Weights of a small rotation predictor: activation gelu_tanh.
Rows from block 7, named by matrix and row number. Rows with one number belong to one neuron. Each number is 500 + 40 x the weight over the matrix's rms, rounded and kept within 0 to 999. All counts start at 0. Numbers have three digits each.
# fc1: MLP up (model.blocks.7.mlp.fc1.weight, 1280x320), inputs 128-191
# fc2: MLP down (model.blocks.7.mlp.fc2.weight, 320x1280, transposed), outputs 128-191
fc1.175:499491534508602432447552489510484500554443490518475454483509527489387483495431533504488519491549574482507522529549459454480512540479494499561480506554487539539542565464515458454533477485486498
fc2.175:511508520457465530489462481476485506502549512452437539499498450474525512543509519494412533558523511508498553501543456534463416523450558489536492465517504514446491512485479548484459497529560475
fc1.176:451517569479515509487553480537568523501504519473462501504467492495550503479521496513498521480515481498544474479504471467469464456521515452491519510475487469524518502496490529510472468441518473
fc2.176:510492517497537468546535530499515511434504494515538492493495501528479479495475515503521538477471532482469441513495553490517701495510552513472496483428551513519537522444518480471506530533500474
fc1.177:500445510470482527472491503468533474565494508441523540459472555518516487526536533574440515515504557435494525481482497541499462501601524526479526522506478465473461508546517495511499458546546482
fc2.177:525497530527566496450516477483464415525552577505520496452570490517471549525454517513481582480504505475479524467539484476547523561463432543468525507440495532481534513511490508523501519444496443
fc1.178:482491498480561501467490589460566545534471501538460538480512463524451465527466550549455493465468522475581535511529500514547522409436584464523526542495486529519551528466514529507577476474485536
fc2.178:495511477460432550415492533545527485424501530527510475448476491476596517500508470396496488555512455473408427504424486533546507494561512526544475485578553509482518496555457607488523505473496551
fc1.179:457459491508445466474518424513589533476572571495532452479514396384482438435528575512503512473486565498484514377552532529597539494463503561514502599544513538501554549514484542537499518597430535
fc2.179:493466560524524454513418403561538527436538560571535528515476500426474516544458596474520548537470475450496460427423536546548498511417484400588438432454423469548517544542457442451549497549568424
fc1.180:483479561490454489464494435435517572508507517493512487504489416507492476552503527503465475560522445498418478491533562555490501495532522481510497468438510519500531549495416584405509527532566476
fc2.180:525529479451486506428513544529412587522487451473466504505522627473496485581517500517529484458524489511457486450611450507443488539449509514497557542437528520550542491464488424607505512527507471
fc1.181:538486367535470473489482530438425483588504452495517432504541495451468476538445494482469474532473529460485524532512527550534559538529505530488483471578431505474487517481502462501485547602535498
fc2.181:497454502468546534533555509512483534408485525484514466452491508518470478513507498495512493493511549451527452503525564471526704494448511521473507502421546500479528539452485475459525494512473467
fc1.182:530420520520488482456518505516558522526519497486422518511465528517441513480507495482456492565513472490491447509464557590508488501506519546475547527488508449466501486487558549494513552494496533
fc2.182:500478512503499487546549485453480470480451520617509507550488515488529518496557473506544472480512480529564480547496495476505538504492512506490524486453472473544499453509470482500460497505552491
fc1.183:469468471520499548512519511490480463544499520454416549511463565464456487472485488566439441454466568526577558510544481504498464457461525502597484476509490507523504512509523468477517503443481483
fc2.183:450465525479472487425546443554531449567521532480538511492532514559490489481534496554499450505512517478397450441476468494530560515529475486466535538529511464565476482492499338496498462475459468
fc1.184:561541545533440498488505503573503509508521509528479515526485456481500518535434521452466503541518465529481524477524493557518490518513539539494560530579465534473469497533509485515479554583481519
fc2.184:511466475505499461484489500486465483519542539527461464447517526490550518485466508515504487508472505566532519467529475448543458456482496551475519481493486520440481462469476508494525538523497539
fc1.185:462447550408517599521438494495524480500454535591566428519479493525533488505494561457442487497495496491488521485518493521516452524575572530516559519491483504501435490509494557531553515551543488
fc2.185:542480490477454542481417499474500451480483542541453485493491473393532563479415506468482540562499451509548558494482548539550470524486499484546459492524485480506551509468547511539519476454570480
fc1.186:554553463461500547493502511562475502540547478469566459440513491532519485528522554468496511517436512523487489563519520454529475549571515487471500507522463527445473555483517500500468480550489570
fc2.186:527570560493460532497409473482484532505520460538441518474496461471564441475601495473490418484411493540481484465541488501522400578539509531495521475530537477517462506524454536507490508455541522
fc1.187:498527482583517479538485496482426514506555458557560444527518497538519516440506499479462505488534459537481454528503453512497460576517452493515511517513534463490535434547536551488527512530523521
fc2.187:478453478499481516543479477484478474490556474524499521535485521464508480481511554509531506476499541444536559567484521463527468464483494498515452415453507526436540492513509501492438525522460538
fc1.188:495529546577487467507512512469533416495483492449489446572498460569545525485532541481544487471545415481442443455481501521516495598518368543463496483461528546491386527571508524475491522508504489
fc2.188:464536517423510539500548509556438556525491545432498526490505523469535565530529518444472382473487468501471398474506533508518446553532530488617462518589398516511518503512471565568445438508547489
fc1.189:511458503448457528510526506601474470583444565452534445490474499444497514437610526540543480492500523517554468393509576475486479482489464414542598541484519455513472442500474498485510517499521481
fc2.189:524569510529499471541491473486501532524453463491500475499489425504469454444538514518553470498544543521530571493559531426466436559502551585530518435565449518530482490456564513502471463560514545
fc1.190:485566443546510555519566550480547509457506506522573500576493475473512487473470475529508479548439447516483483518537591542592485537529468458552525524617459480477545449517502553501579474494513452
fc2.190:473505452514472549475476572466601560500543493511530441444520404481477464466442425448481470516503509444584557551508533536586631510499531510602511517474565490512537485461486556513426553546471535
fc1.191:459473444435515538464503540549550492529497574409458538477527491437533499487477518511516512575482469536461476481491480512529506572479490479470583502486485509530497479481502479447468557500505495
fc2.191:499498516491479473509462501499491472502506490525467461498553459471484481463526497558515545515552532499504497469499567464508439540562563473523460473587442460452520449510491504475433476501512512
fc1.192:451467484486589454479479527512513511524439493554542523514433522533513506505534576510507529523463512500479439547504424570446517497455550455462434472494521545451501484418452437481477453441425481
fc2.192:513500468554502538500474412452494554504539475473529549512513562453549452508486492489501518582469494499492473451542456474535428483560434538496473536492503471504498528464527560511515467488535455
fc1.193:479580451511524525492510460425439533537476496427505470474468461401517527513503518626433514472536568442570547465540487571505426481494540498521459474540545560481510464464499500437512389474466455
fc2.193:546497479537566490530543518508475413488510526396494501537473459578425584516455506541417545460474474469483549539547494501457531467541478576480416433417479511411487455518445564512463502435515520
fc1.194:521454494539486554501540490482498441556522482491477512510509519505507531488476484491508465440435537473537524522472517436508504491604513522473533500474510490570558482444480558468551466534564532
fc2.194:446428524494421507541516443473561583465499489471506576484477525500505494537488483470439516555451459481558452441477516526506507563504494459538425495522492515447478543529485510513497516506466507
fc1.195:460541512458469527549494507546521479437493513503512521521496501532428533480486510554518498557483411503484502473505504522496476531499470506492439521472437538506452468508478494524550470482487513
fc2.195:524469504474524515485504436478531485597537496452487503502458501535491539490501479497500526507528467455516477503463530546508735522515496495555460476548470466488555545459456564482472483531503488
fc1.196:530542498602413508532411453548541526523533537571580514478472444514494610454502454410506452509454396493412538507515562546519504461535509449498503441504508510493524458494450486441516499504490505
fc2.196:445504502551568472553433497576540490511528573473451531545531539418465502502515491438576525463527483494507482433457577538547434522534540481516436529489459466379476535572498536450532461504450454
fc1.197:512441509512510468456499483486432535531502500507437540464490529472479469541502554498495505462537593466564518434553398480454545493482501523504548476439487437522485547471535501454480504495438494
fc2.197:527494522464504538522488504463535455502490471514500527471476477463499503482466478405440505492482503490520520512465514566495686499509519489555435442436525465474539535488482586515470511594571514
fc1.198:518464530549530504458509483474468520561545502507459521484531476443510481507510504446460505459538574533535515510487495482463524455525512518523515441568534431486503517473547524486465532511508462
fc2.198:549453489492529528516468453499527520603527463445466514477490497528485536507510490475491511504523458453508496526522497556519703484478512505550484430547506508497558541472460583509490491550522508
fc1.199:510481462473492458541538494581536482472496480521544543468490454502504489413503488483519463447476450519511509498466512420452516576593482465473571539513452428499522477500451528611429471482432501
fc2.199:507500531571549522516532492463494569464475413525539490546521534496501542473502520527445425547467489525547582464558528509512516519477535494497548548480530495400478422512444504489414460568486580
fc1.200:496538521512542516507498523540510528477564510466520522526506442470581536541433534535525497501549484489549478523601376517482532533530451443494489519566497474558458525548531485504571507451506589
fc2.200:489531529517491533466447451492529510592416506447531515526474559526511475423517417514519478489568479491482591490436475490546692556437425434535554508528504500495457453527464422537515501496504572
fc1.201:528480498552614545421502439429486514531501525448587556448449542478519478491456546532519457504545618517481553398417519474467414485533515433374622438588518468541491461499500547519473535541600451
fc2.201:475522478575457498518512533410466528469463488578576455438416510515458463368492469582475448525504481484590541441460522413544529496458559553505521496483487443475442523514500445479567461601432555
fc1.202:546470492452470510530522468500465491471482510485475474529511543519546533531472508436528462564517491508482587511462564550499465491500471531519505517498502529465475552510536518509499550524492535
fc2.202:489470510489484458531535493512500499483479469493543491485496525549493475516493494401467490505474456507504442494537496508524595508542532539468507472430490530567500519445484525546529530514496535
fc1.203:464501537527520474516468527535530551488518528529532480513465458510554500507521491483561490499495486546507451496476456526518451494522473421472533545399489456515527495476493452550504524451454484
fc2.203:440499542500668564512512445488497541495505481527495480486527463523464541583499500547550493487544511555503540473527434519522602507495492480462534509519491476474503481523505557488507547530495488
fc1.204:472549463457463531504492490514572485470518565479517472505447445485491453441461434527550516506486447481533504509471506502521455481510484483522486503540462481472503384517454495524522469447529517
fc2.204:510489512471543533501473484480533498505563517527555539486434486477476465511517494449441508488453503466521504503482530544547741491475519521531471495461520485496544501456526600486496499567534506
fc1.205:473418543495483498498540486516495543474525478534465505519491485526517513503514521497502449509478469469445452493457462580467504463532545489534546529468525495465528547516525532530468528475575491
fc2.205:503462455494468543489483473507531452528593502421445548452509524497525481455483512519513473513446504459524508417477524429536422476469455548503546472573512574442532475505490562513499552469436550
fc1.206:515586525483483486526505521578524522471522532515469491499452443471518541528446474544537456453488496533517555567548497515497499522511513550547466473539499509530475509523472496492548503461508546
fc2.206:535510539520419469480449443477533508592411521467500501513493549489517518442520460544499499500595461492529553506434492473547601524492444457481509528536514513494465482563467443526511478550454565
fc1.207:532489538466441473533436565529444536593528565417424509515600485505516573495568501526526456506471430536548438485578563449423489541483509514473509544378500538511501475497527339492538474458500574
fc2.207:519470492557444531477483495493513551466506419543575484574473426495477387397500452442466477500520515523494550496592443469468612484469404438479553453491482507519447486455436441513553502550480515
fc1.208:475553544507480488503491541583561524463599521449509487494450456457540567465522460525404576526510468480529474504549476431440468548473499484518472474461515546490550466529421546481476493446436531
fc2.208:486469570512469554494422457519511492536457567463495494572509523483528556515516486583484508539596505513475505533493453484459461510472461471497464436600533541475430484521497435503505473434509448
fc1.209:478488497507521467526527477479486451515500511538534492468494511504468508501510517493514510490483499484488501470509495463455509508512456509518518490464527506504466505506455479499479472431537485
fc2.209:483466495501446488479517473503516479523535509526550516476569477472472506500459449529554526482488482530523563559498535474492484490456511489550460477481480532520513522528504454487438482523454557
fc1.210:509565535591545515537512484526531605361508464520479606511440444530560587392515507500505437550510429584444381547562489542521477643544443508452499464484568520497522490512466525515549576568530472
fc2.210:425568434508542540495480567607526448477499502481541515489429487565502503493494535517455485507468505514500427437364515544541410482552472503559527535537528488567507481455525448470566428442461562
fc1.211:564506550529480458472550513500482479542525517488455477549549569443485515495536495453504494505475553532512552473518532491524455538452537534491500471526561482445503492464580417484432511495474516
fc2.211:484480438481492468505529491467431598464518482558517567456521511530529484461587458502554470441476505496546447433507557427541422560567541551530501513481476496529514475487530525525440461548440580
fc1.212:463478502526492485461475518467493542583514502504489508467490536471401511435530537590425496441528537521585529447528438473445561481546554573512507454541419495545540500488497466523538472491452567
fc2.212:466457481547520577544538517515547467517516460466518473470523494505546515483485524447480510588511528520534559467523503593508489499471585521588503399374529457474483516483480579435433461529567464
fc1.213:468439476489574497504491529558532562544447470535573418427512465524479489504500525507452519518473536551532483474493429516465487462545513512494462542470531531557504469529398479505533511544430469
fc2.213:508464554469528501531500520430491556550576461540459515417490487542432474538539524548509591448600541433484490419510534456496545480410484497475495514433489533448473483591454460480509554458581441
fc1.214:552491522477457477496558437438458477524526541442437509540489513504475515500505487488520521529488514502457495496485484508491564520489559524539484480495550492509464553469463544530470495591494495
fc2.214:462526488484504507482525443533501493472447538479458500482470506474512482446535501481541465534489481498466473452518490478529187504509561482452476525441508497559488507524508574492491505466512387
fc1.215:533475486505440472529461451583514539446461491564539449512514486523585523517544469400531547532474410518447468540466530501477524552554543429432516532501534461509474483505485544580533483561465460
fc2.215:427514516488465454482498456539455525565504528480524524547480496523415471465526469516515467533447504515446480431506501507579492503468484524490507543579509473570435543479525465486507520457470504
fc1.216:552466465475516453511448516475587503536529561469490396527488526547561494565491521489518446488535552468482524497512451530452507516473501467519499571517470446485504519502515506530423458504493503
fc2.216:515525460544480518531497465486475537462509483548499531535482486461474521518526484457498499519440532529517543534503455541476440497539612457511443403478546439491509471568432532521496508560502485
fc1.217:498506547495485466540523490562567510459587498466525493445518482502595540494496583545528482489498460535601460452500526518479553527500510460501551505508495503539511521531459566479490495476449524
fc2.217:478481521413496498519545544485506489403479476565471476457522494502479481512490496453518510469473495485491509527507448498530585463572576434457515526439512499505452509429515509445518536505509471
fc1.218:546496565485448488489460458478523499428505535575544512437533451519479521394506524536447485511547483495457531471459550492545534489521512489467495471530468515547507440503503594517553583590475508
fc2.218:591496449542504493499470461464552512490538515518448486554549479438476590528380584569480528475467441421590488539434475521527495480431465457439403483452513528520494441483443494492517423558597453
fc1.219:520499459463490482468442548539541490480503469462456568430556488442554508545461490542468498567430474490616482479518420496476558505439485537481450534496477561494468500455540521550516453476431515
fc2.219:488548456506502543484517489443496478486502501504561525516541459496539574436534511462507526451509485492471472489435509443521498504473513478515456458555468416471471433479433519497520516474480494
fc1.220:562515561534465482539523496499491378571472496444522517475531542416493524503446478498527531452424588521545579485502554587471483493438552475510398443542472422501465462494560484436501402480410502
fc2.220:450570434425491484563505512499436575477476480464506461449471452615404605490514430439470484547467468506521471456485473534522391533586502501456490490509500461540448543467524489455500498504407590
fc1.221:431500498498538417508567456437543459536453535526519348585525494539519499497459507539449466468460426502482549532443495500475513521579440538470456539527517594540387645535545569392448572578478448
fc2.221:491493501492549492463532473526396521550550507478532572494522514516573522583606545518507513425450420489568440490484466573488633590549420434481442594527466522552518500528423604560429460546484509
fc1.222:504487456553500513537526506450394451545473489483443440487549527504445460535423448518507529424499536467550552493484538525494453498504502580517511528465479504551548470503513468518534537493593551
fc2.222:498451460523528521539589482504542534473405595498482502483451566500476535458470492415448504500509529471531468485491562513521571465538679523531545428416482538439519474470513594453447461452550462
fc1.223:494460522475470509487426476479454410576498521469524393475537571495495486476492525554504513535535486468529490425525498524541504517510483517500497531547544509463414555530534474470526488522493505
fc2.223:465576495481625520553497520475497508481507464556465490500498522494550455553535509601517497539506533501470494487566493530510554484499434497458506508503482471461492458442523544552494534536452469
fc1.224:577448494476461504474516580485476463542476390534443394420449560499537469532492452572516488578559441503513473508497463499403502412574469493500454429593471438499517541425593406413492442450523492
fc2.224:556419549576536482534490464527631477512502577502508567466542534493391560467480581513471584495513546532512466403526578570561593534480516394523497405428534392490506565488542519409491463531580349
fc1.225:525546523464451508537513465464485465481446531486500484550461519501473488530448484479530496493493540547514550511468474538537488472481455518472500572495484476513483541543518455516497494489457542
fc2.225:474493532494551479483544498557504503536521542505527541519453525472521507501496517508511482466527531491473523462477518473537260479420515508537477457446495506481484455519490571472458538490462481
fc1.226:534546455545523517485485468483576456510542495486581475388514446482526509538476485525469486476469499554576574524432509490539472517580545421430612464549492600521461548508522516494552527473557554
fc2.226:524505468481499559484437491459433476470450523487492555454478455492523474488506516490494406511525544573473522475462557504469423573560455465520505507467544488501472546570447524523508515502465572
fc1.227:437506516480509471473456512567543526473521550476462549442464501465565498541508518508507549483458505448479520465493468470523549528400519473525435506466498504451560543517510533557519498461444457
fc2.227:543498491488457510477531560559498510511459527498513502468497489518488534449569513516490515447521391483499463487468587500481537490523576484495435477530456481426613550429480532478470441485468489
fc1.228:527424520418445521512504453497493526468477536563443497513555518562528517522545527454501477473461542508472552514506488546475545493465484516447501535521481457513531531489519482529455544452508526
fc2.228:541468529469508484488540537512531502486529493496549518437477483563431454460461495383449521478406523466519473460508517531506725521509540526538524489440533467513520521483466591535458411535520488
fc1.229:516511413541512551501485566481506501607501501472464561487463489484406473512476494500472472499494578465563581522513460506534498471501485492549480463451487581550553547489543462429547502448520544
fc2.229:459487501449531538498508528517451504614488455445501524544507502518420498481422468567598522548473544461472427439481475482526547522504502548507518530532478477536489537524540394469508532455474462
fc1.230:504512540523543546496537492486505450535492472477401510474492518439500501561433482501506478494456463480500533459539455584529474498530482508492508459464486531516443485421564556472495500517544486
fc2.230:466495488552555511501539459513557492462450493510558530506449551513557564499503551452471432508445496487583493459481522551534546503588511486510486405420560550472505484511473613532449546557524510
fc1.231:481483479538519508509526470450459497556517499508422474548562525449475427516476530503525419443506541501460559513536505532490469510461524518487478532515512463534507530499551418442489444440558534
fc2.231:472480538478471530480504512468478601482517547506491588557507446540517536501519453494436468515490514464473493527518466522483482486458377488476528567548525532562501538547495458515474437509451421
fc1.232:426509422527544560472537548501511577483478515516546546476434450555570552442525467550468546550443447473515541456469540470517496500526520455477526458443513508462486506500490433513507557519455533
fc2.232:479553514460490466470468518557514462493518516522508492496502528517521502487398432500497498562507493506516509460438488458514286423474479475487510431509498493499481443499509456446481522467480438
fc1.233:472531449497512504516505466504479495515567515515496590467554509476555469583516526464543494494518452482520537485457426503418538527513546447527541539479513477546501486484564481490538418478520491
fc2.233:489455492483530448515474509576556502448400538471517523563477477521477502462489475506511487482497498498447543554472429487541522486484546501534502405550509479462500513541499498431443461491459586
fc1.234:450483505461460472491495494493472580528449446478445492532585510491470576493468515532522589482553436451467407438521471569507503515442493500479501521397521495475516510519486407448503483585438511
fc2.234:544511463442557535494477555514473467449504526548566502480518457526513499526495512491518452447478472580483562490474537482436600533566457498469551454527545490468460499503522463523558527544447502
fc1.235:519531460582514484486500431465395544466433496480407506558517461559476432460424475574553476469501511534478542556497451584476484529546436527480475510433460479602514487517502462525504539491445518
fc2.235:495450499456474563418528550440531493565434585517462501415502551463517482427444513411506464528461554422545542478467497423549523496375527495500523463457540496356560420494507556481537483446548518
fc1.236:533443500395494559502492557473408519508599497509486404474542559550432557495490542559506572459506389512501516490539563374436443441574473479528606535456461474430496491531453539446583522506612585
fc2.236:469398509522423548498480474542561498483443632430494533566514511510414469500553573465483493545482523506559521491519454512511522536597565452571530457443496526524551516538547466461482402530549475
fc1.237:512486479524540467454490488492414432561444480463475451510533513485479495544463472425489478512534510526497518477458507519566462481490479543534495459507527466481499475408554492509511521567540523
fc2.237:452452491482483478522534486454456525413475494612524496524475516458454527475490507482530520461477469512557504478509517467512575550526565517473535475408467538468460503478470466502467544548475502
fc1.238:549465525523512512492443518461512519607452549434441469472504524484464477481521590504518484532490589425535567478558453504489512508529472439545501575475492499511496534491560423518508461467490531
fc2.238:479448536495519558545499519483558476487502473519474525473504447507473491479425505413472502551452460497516547544499565509529472457485479544540527469484503454462558522492486515495524528486526532
fc1.239:513455488517518491500546474478474462519464534508445559510486528530489430540481444439468478532490517467484529539508514524521483460483539464460447433544530472454465514419571535537507500586491455
fc2.239:455542537481524484497519474511450491441486491486530454503481492484442467518525510461516492529460512470513437492559502513528320504496491475422454538469456510555501540512507551543527507466526441
fc1.240:502484480542540495450511495511531415369480582492479483532434432482523503492532461431427456592621480490455497543436484493499605452509587425509452545534597473430470573511474503543557585520448559
fc2.240:534624432538568454634535478530516494468459500439520427490467459519506572426526563581586472552533419521378389465492516582548579557568531407591512562514413459485523554460475605475526505494493513
fc1.241:545539476495514487469463508439544485507485559496471456485484515512449459449486436464557561522539512474521532493473505496510465510453550497495475478516461525438479485509500479545502496503465489
fc2.241:475502500524478522496447493490513512504523500523547459498514455428451478486468486510521535536513501485464559456502536535482419513475478488487524465517480469508531498528501513482497516482508519
fc1.242:548471507513496508512471503512556479438468484553586483559487467600476524475462477481510450495506461456472548516444440492544464474486517555465459549453495501459504507500479560553491529494429501
fc2.242:532501512590562467513561454509545522549574426442468532538499510499532548541498570480458562496501523488514557512561533513525535474495483469493452427459546473474504430534458510485516526550470471
fc1.243:539439422476484534544501487506424455512480502560478438493580560493516507541459533444513471532474501509511563521486527588508515480519525544500492507528460477464485560475534535495524539527557531
fc2.243:498471494489543454455480485532534516466535510456527539506464491524453465517480478387461522541414468478460441438517519504523623475482527512493502515440485521547532529460494568517526509483483493
fc1.244:533461451447555478525497566460521538534500541433531419525520501498438523472522528508575457450477486519516566489476500490485522482519563507524538519515513440583524553558483398453437421491489560
fc2.244:396454481509552534476562505514475473436504468534556524459500505522475537553508492493446593449485532498613472502487418538518302456490485476479536472431546481447510424587393579545414515512509503
fc1.245:460475450452519462531476549513555506541501448521502451459477516486515499448485488496484555542523456469527491523513483518502535503468527481492516472478532404499548514485542480524488472491448515
fc2.245:508525440540525473489457466567527463539509556473497514530525529525566495489455507510430462540435441576518479531505480525560512503537520503499487491540511477508501514510531479472564525468456512
fc1.246:484542491482442517524500475509566499508450563557485494517446485488499501466509452511545505512462482496492575487460526486516434470481473456471529521480458494469519421524472433498490457474519510
fc2.246:490516471531614541496482427459529510507542488477510503445487515512481534529509506531505472504533498495501423529523489519508772522530513508506475479536472481471533500507471604493484509573506510
fc1.247:497504552477499525501427484562573566421460521505474529536498467502526518482525508383550487480468478505465507506499465468526519536561517442539507496463516460453602451517431535556421538504457494
fc2.247:500532474526544479506583568477526476474527489451487520514537505438496529522450563466525577467456550435525495514547463533506414473506549500548545438415448456476526438425492496491463455504490455
fc1.248:499491527462518466436504531467487519583482504547450466422543497506510460538496510478518486474485523496526563495464481505412562457493513511535507490547498421517502539467497451465513483489527559
fc2.248:569434507497478542514487434510555489599550483438504494504479446524517484477532482470446505534475495465488513483457484582523605537528542507569526477491523514488544542492500626512479449533489460
fc1.249:507520531488552364454546570638478483462548557533509457469470514474590513429503404422470554511486488477478562521439475488511509456498449442497550498485442452525508492460499578450603508454469505
fc2.249:518448456476519539547487448483467490539574433568439574466538633433530494485433479601489506507516582477600456429532566460452527551478466575513480408484457510514490486549493514500544493549545582
fc1.250:520561460578540546454449479410483528474586463457486552442504552573502507452469475533498582565447557495547508527447478545517507480362535457501363507363549546545501512479496343419487499526487475
fc2.250:519512528425537504510528485471546543492438551403476519590536490511565389476510519484499416466585485515513588524481468514527615549510509574499484586489444489487457510524449534560590485511557529
fc1.251:507445515496516508478492446558506450569522522454459621478497525530512492470559521506482502525530561495505497520522489483503448482539569494454479468468472485562588518501484496424499468469484514
fc2.251:512457546463530468500586447481492515480488545524464462545489496542470618554433499487456523485528433555496485524488451608560399486551525568558446486510453489496473496564438514444477409532501457
fc1.252:461467476528479482466502465482470500534480533500457522496512500481519469498529437513474519525518540524445545507424552491530457483495492574524529490511512471437525452477506537473512518529566465
fc2.252:528515519533505537494421488490537485601481516465475491516500548519551495473497443519501452490570505506496515520451577524511609549464479512561548462556460517456470526496507479493523529464477570
fc1.253:452439502519521458493508533466456485465452445509496549472539484492509537529530511520393495478585580505486433545450476429450509459496480533478486427484528501481530538463508583477490585523499486
fc2.253:478498489481585509512462449493514517497565553524552537460486465447465474454460473533481448479531486487489491480473505474500666512504524484509468532526484479440490552487495595531390493585462499
fc1.254:497424504505440495477438474475448485526441504551494459429521474568472499523537443433480513542478471492507482513425502487535596472485526528503564522494486530458441527472492561523487475470438409
fc2.254:563517551471376491485506490445529543478546477521532514577500466527499526499477542494539461522487454489561512550479482440491626452509443525556502527490483476468449503480511427476485456544534586
fc1.255:431470536570482425515432488587491540505486514529583504500490437538487484511474384496486504532499482587476442465533449474450498477482536534451620445537474498488587496520474520540539498490521458
fc2.255:505494536498572487581484479525457489544546531516481536525513457506460459462465508513530557500541569482516497516486495438474606502436524580506527541530471496510493472494575458536502475498537428
fc1.256:572454482511509522472586463512516505538573500449451501507480498488523506432503543482522476447485516524469545496501616550532473491547461513509566530536548523484521489512538551456428525571509471
fc2.256:488537520502434537481534493537490488486503450556508485526514437466461513523529499442513558516531502478479488493504479501528389535475476420535483468562458493536558497540490495504482500519521589
fc1.257:468469474474486508490500487518529441434459495491565551502503511500513498452514498459485571486464521465492519496475447461526431512504572472530515538420468517463519495486421494497464463495412555
fc2.257:534455483529578566509537441491531536551579419485441538416532549496489498587520516506556491496531493504517452530560483580489610490418521447539507416574450461493527498480467586473532436442538504
fc1.258:521531524445435490537537452455528464523493524476474510519460516512504510521413548457569490513526538520477577454510527481468493507474514503515511559511504544477500530509447470537526446502510528
fc2.258:465532509527543535514520491483487467535502495502461551556495530498534504512502505555476445452481509497498569474537500490456190464457501467527504469489479501519491523457456515472497554493515451
fc1.259:579565413448582516536511503546407546509457435440457463543476562487538427448417530567530397504534454460444430520440497574564529516519508485500398460484534556567395562426559490562480524373455550
fc2.259:485478483468527463601460501459446574412445464471554500590520404501439556512424443537488417564483503501390488389529471547471616514440385619449520490540495523573449511414616465495483538459414471
fc1.260:577470505513527453552497514501410444502561467499471516497454547406554480487486469474526550479480504533483505466526587427516540532479471502486537479483514475591464446596603462462476477528433526
fc2.260:499524453523524507492539571548610505440436493500510497497489408455461503494416501440483496520445467501550557553441462495587507479487626524481450537548468469486506526478503554481496518462489516
fc1.261:461414530526489427536531544487504498499441516527401486470511531578460502540538535460392496503522629494537496556576421504500506496454519528469461491479513489522509541520485445454575454531485489
fc2.261:509484517509464562528465531553503492437535530453518499485525468480512453515509472512411475454504506482512517460534503516524357460455542496590548482526503518484537471471468528494468447536504502
fc1.262:483475530427521494554448526471434502486493534563483550515408529527472532468512473471514504543433415472520520566479515548525490468520450487496399443517504506435504507496494548559458501513413434
fc2.262:564511487441501537514489537472500456485444484475474487578530455461477530515466440503467499508488478479559514523504447571558509479505512562492414447452504436535526540437459461450467451535543490
fc1.263:485525512527483514521478535515497531511544483472536500474498472518483564487474554504575528467548469479577442508602465533484512514511475462499522519495482496552432559539541479501542477495424584
fc2.263:470516537542574542493473503469538504580476514444490515531456501529504517469494454515509486449582488539499556501469496515528716543466490454542573480523453510507464495521497483513519549480485558
fc1.264:510484530484527549528416394448471449449441515568569496495499607523541486467532463494512562401566484439445433464517515424458574455556474425438549586488501482498579481532563491483568416536475351
fc2.264:549473513532384446456446444528523523525557543451466485531491573513478473481477478607483484499548463518464470471541474572502178480471498502457473495557551603479504459558549500536514508458446563
fc1.265:503491440457500475506562524495532435485561470423488453510540525455566548549363543526485435420515414517500500513556597450508419584540504511502540492512490490490487497492523549490507446481523532
fc2.265:486514443436524574526415536529505491478445472523564473515475442454500405524423495446502517551444565421490532498510520534484417487484456499463511523573566457497470529495556556444499508448485501
fc1.266:465462539423471575475519458531510513585560553507486518518539528515458473509447546536579426566497582527565482476510464514490515477501419549562544541522476542461494465515475477444442454512519492
fc2.266:524472381488449471550447492549605410467506489566575497463517402434446521495451468506514441557455536488499499470440512484447504480484566500460530467545541491508426476462440534415506590399451568
fc1.267:491570502485464496496478500466583522499427517449533456447504490515474475465478491553508471545487516524497531486437565526477492491539537514482558534553460584522497514419512528442522567466558441
fc2.267:537462503575544446454546463553512508521595388484521587605526578507642508561531559511491499471462501404489405500538487557519528542564463478551512654486509539528532514553472561580410480531461474
fc1.268:473490530464463548534524516577503554486498512556491466513518495483540493474466524526568568498444495473530479464492467511509519513545480526501504509542487494511446498560489528523530446493524547
fc2.268:501495548509476495474544523508434487476490461526522531517495482517468419556501477496515512556476503479514481563580469498476343519474539499468497514525463500488485511499519440577511475454496494
fc1.269:531466534526487458437477513506460557620562405482438508436454541479468536461594567554481487544514578515501467510486535458429555491554442511486542476528542423516464552459552522430480458521557480
fc2.269:507450539602561519531585459476628485513571475437477575467551470482433492487500550481523577508519547475500495497560543535539657514478597471517496440463489480473488524472509562542511493539601370
fc1.270:526457587495496527471529463577553513479511552492498539507468533506521456482546490443514526494471490528484463486550556490510508478547565469484542468444503483465466484488496612573469532480539468
fc2.270:472540524544523512552496515509490445480482592526514490511533438473514591486419504506425527549513468456449510541466448524527449528537525495506432538501501483558463422464450502504530451472560491
fc1.271:492496510472510477545533511551531560387543503485525503504509480506567569518495599505521511482481505528499479503502456428440591545454472458465500531544497566523494533543491510526444459409458521
fc2.271:506537498481551479536524525454468511411514583546534506515498492470505557525495515501553542507479466541514466422520478515572382464505536504495500536391442498523496435518495514518474475518479440
fc1.272:493442540451537507529417516495433546439516532608441534452517456540504511533475484472469515512582443473541502622488488525459440542459476405411474501445474438452463541512525547553522594578502472
fc2.272:433509443440460431504448501535453545550516509471582570446446476527465451436452432562539489512474550513486464435463479484499505536509491537464533440587492469591472565514521492503503430503403520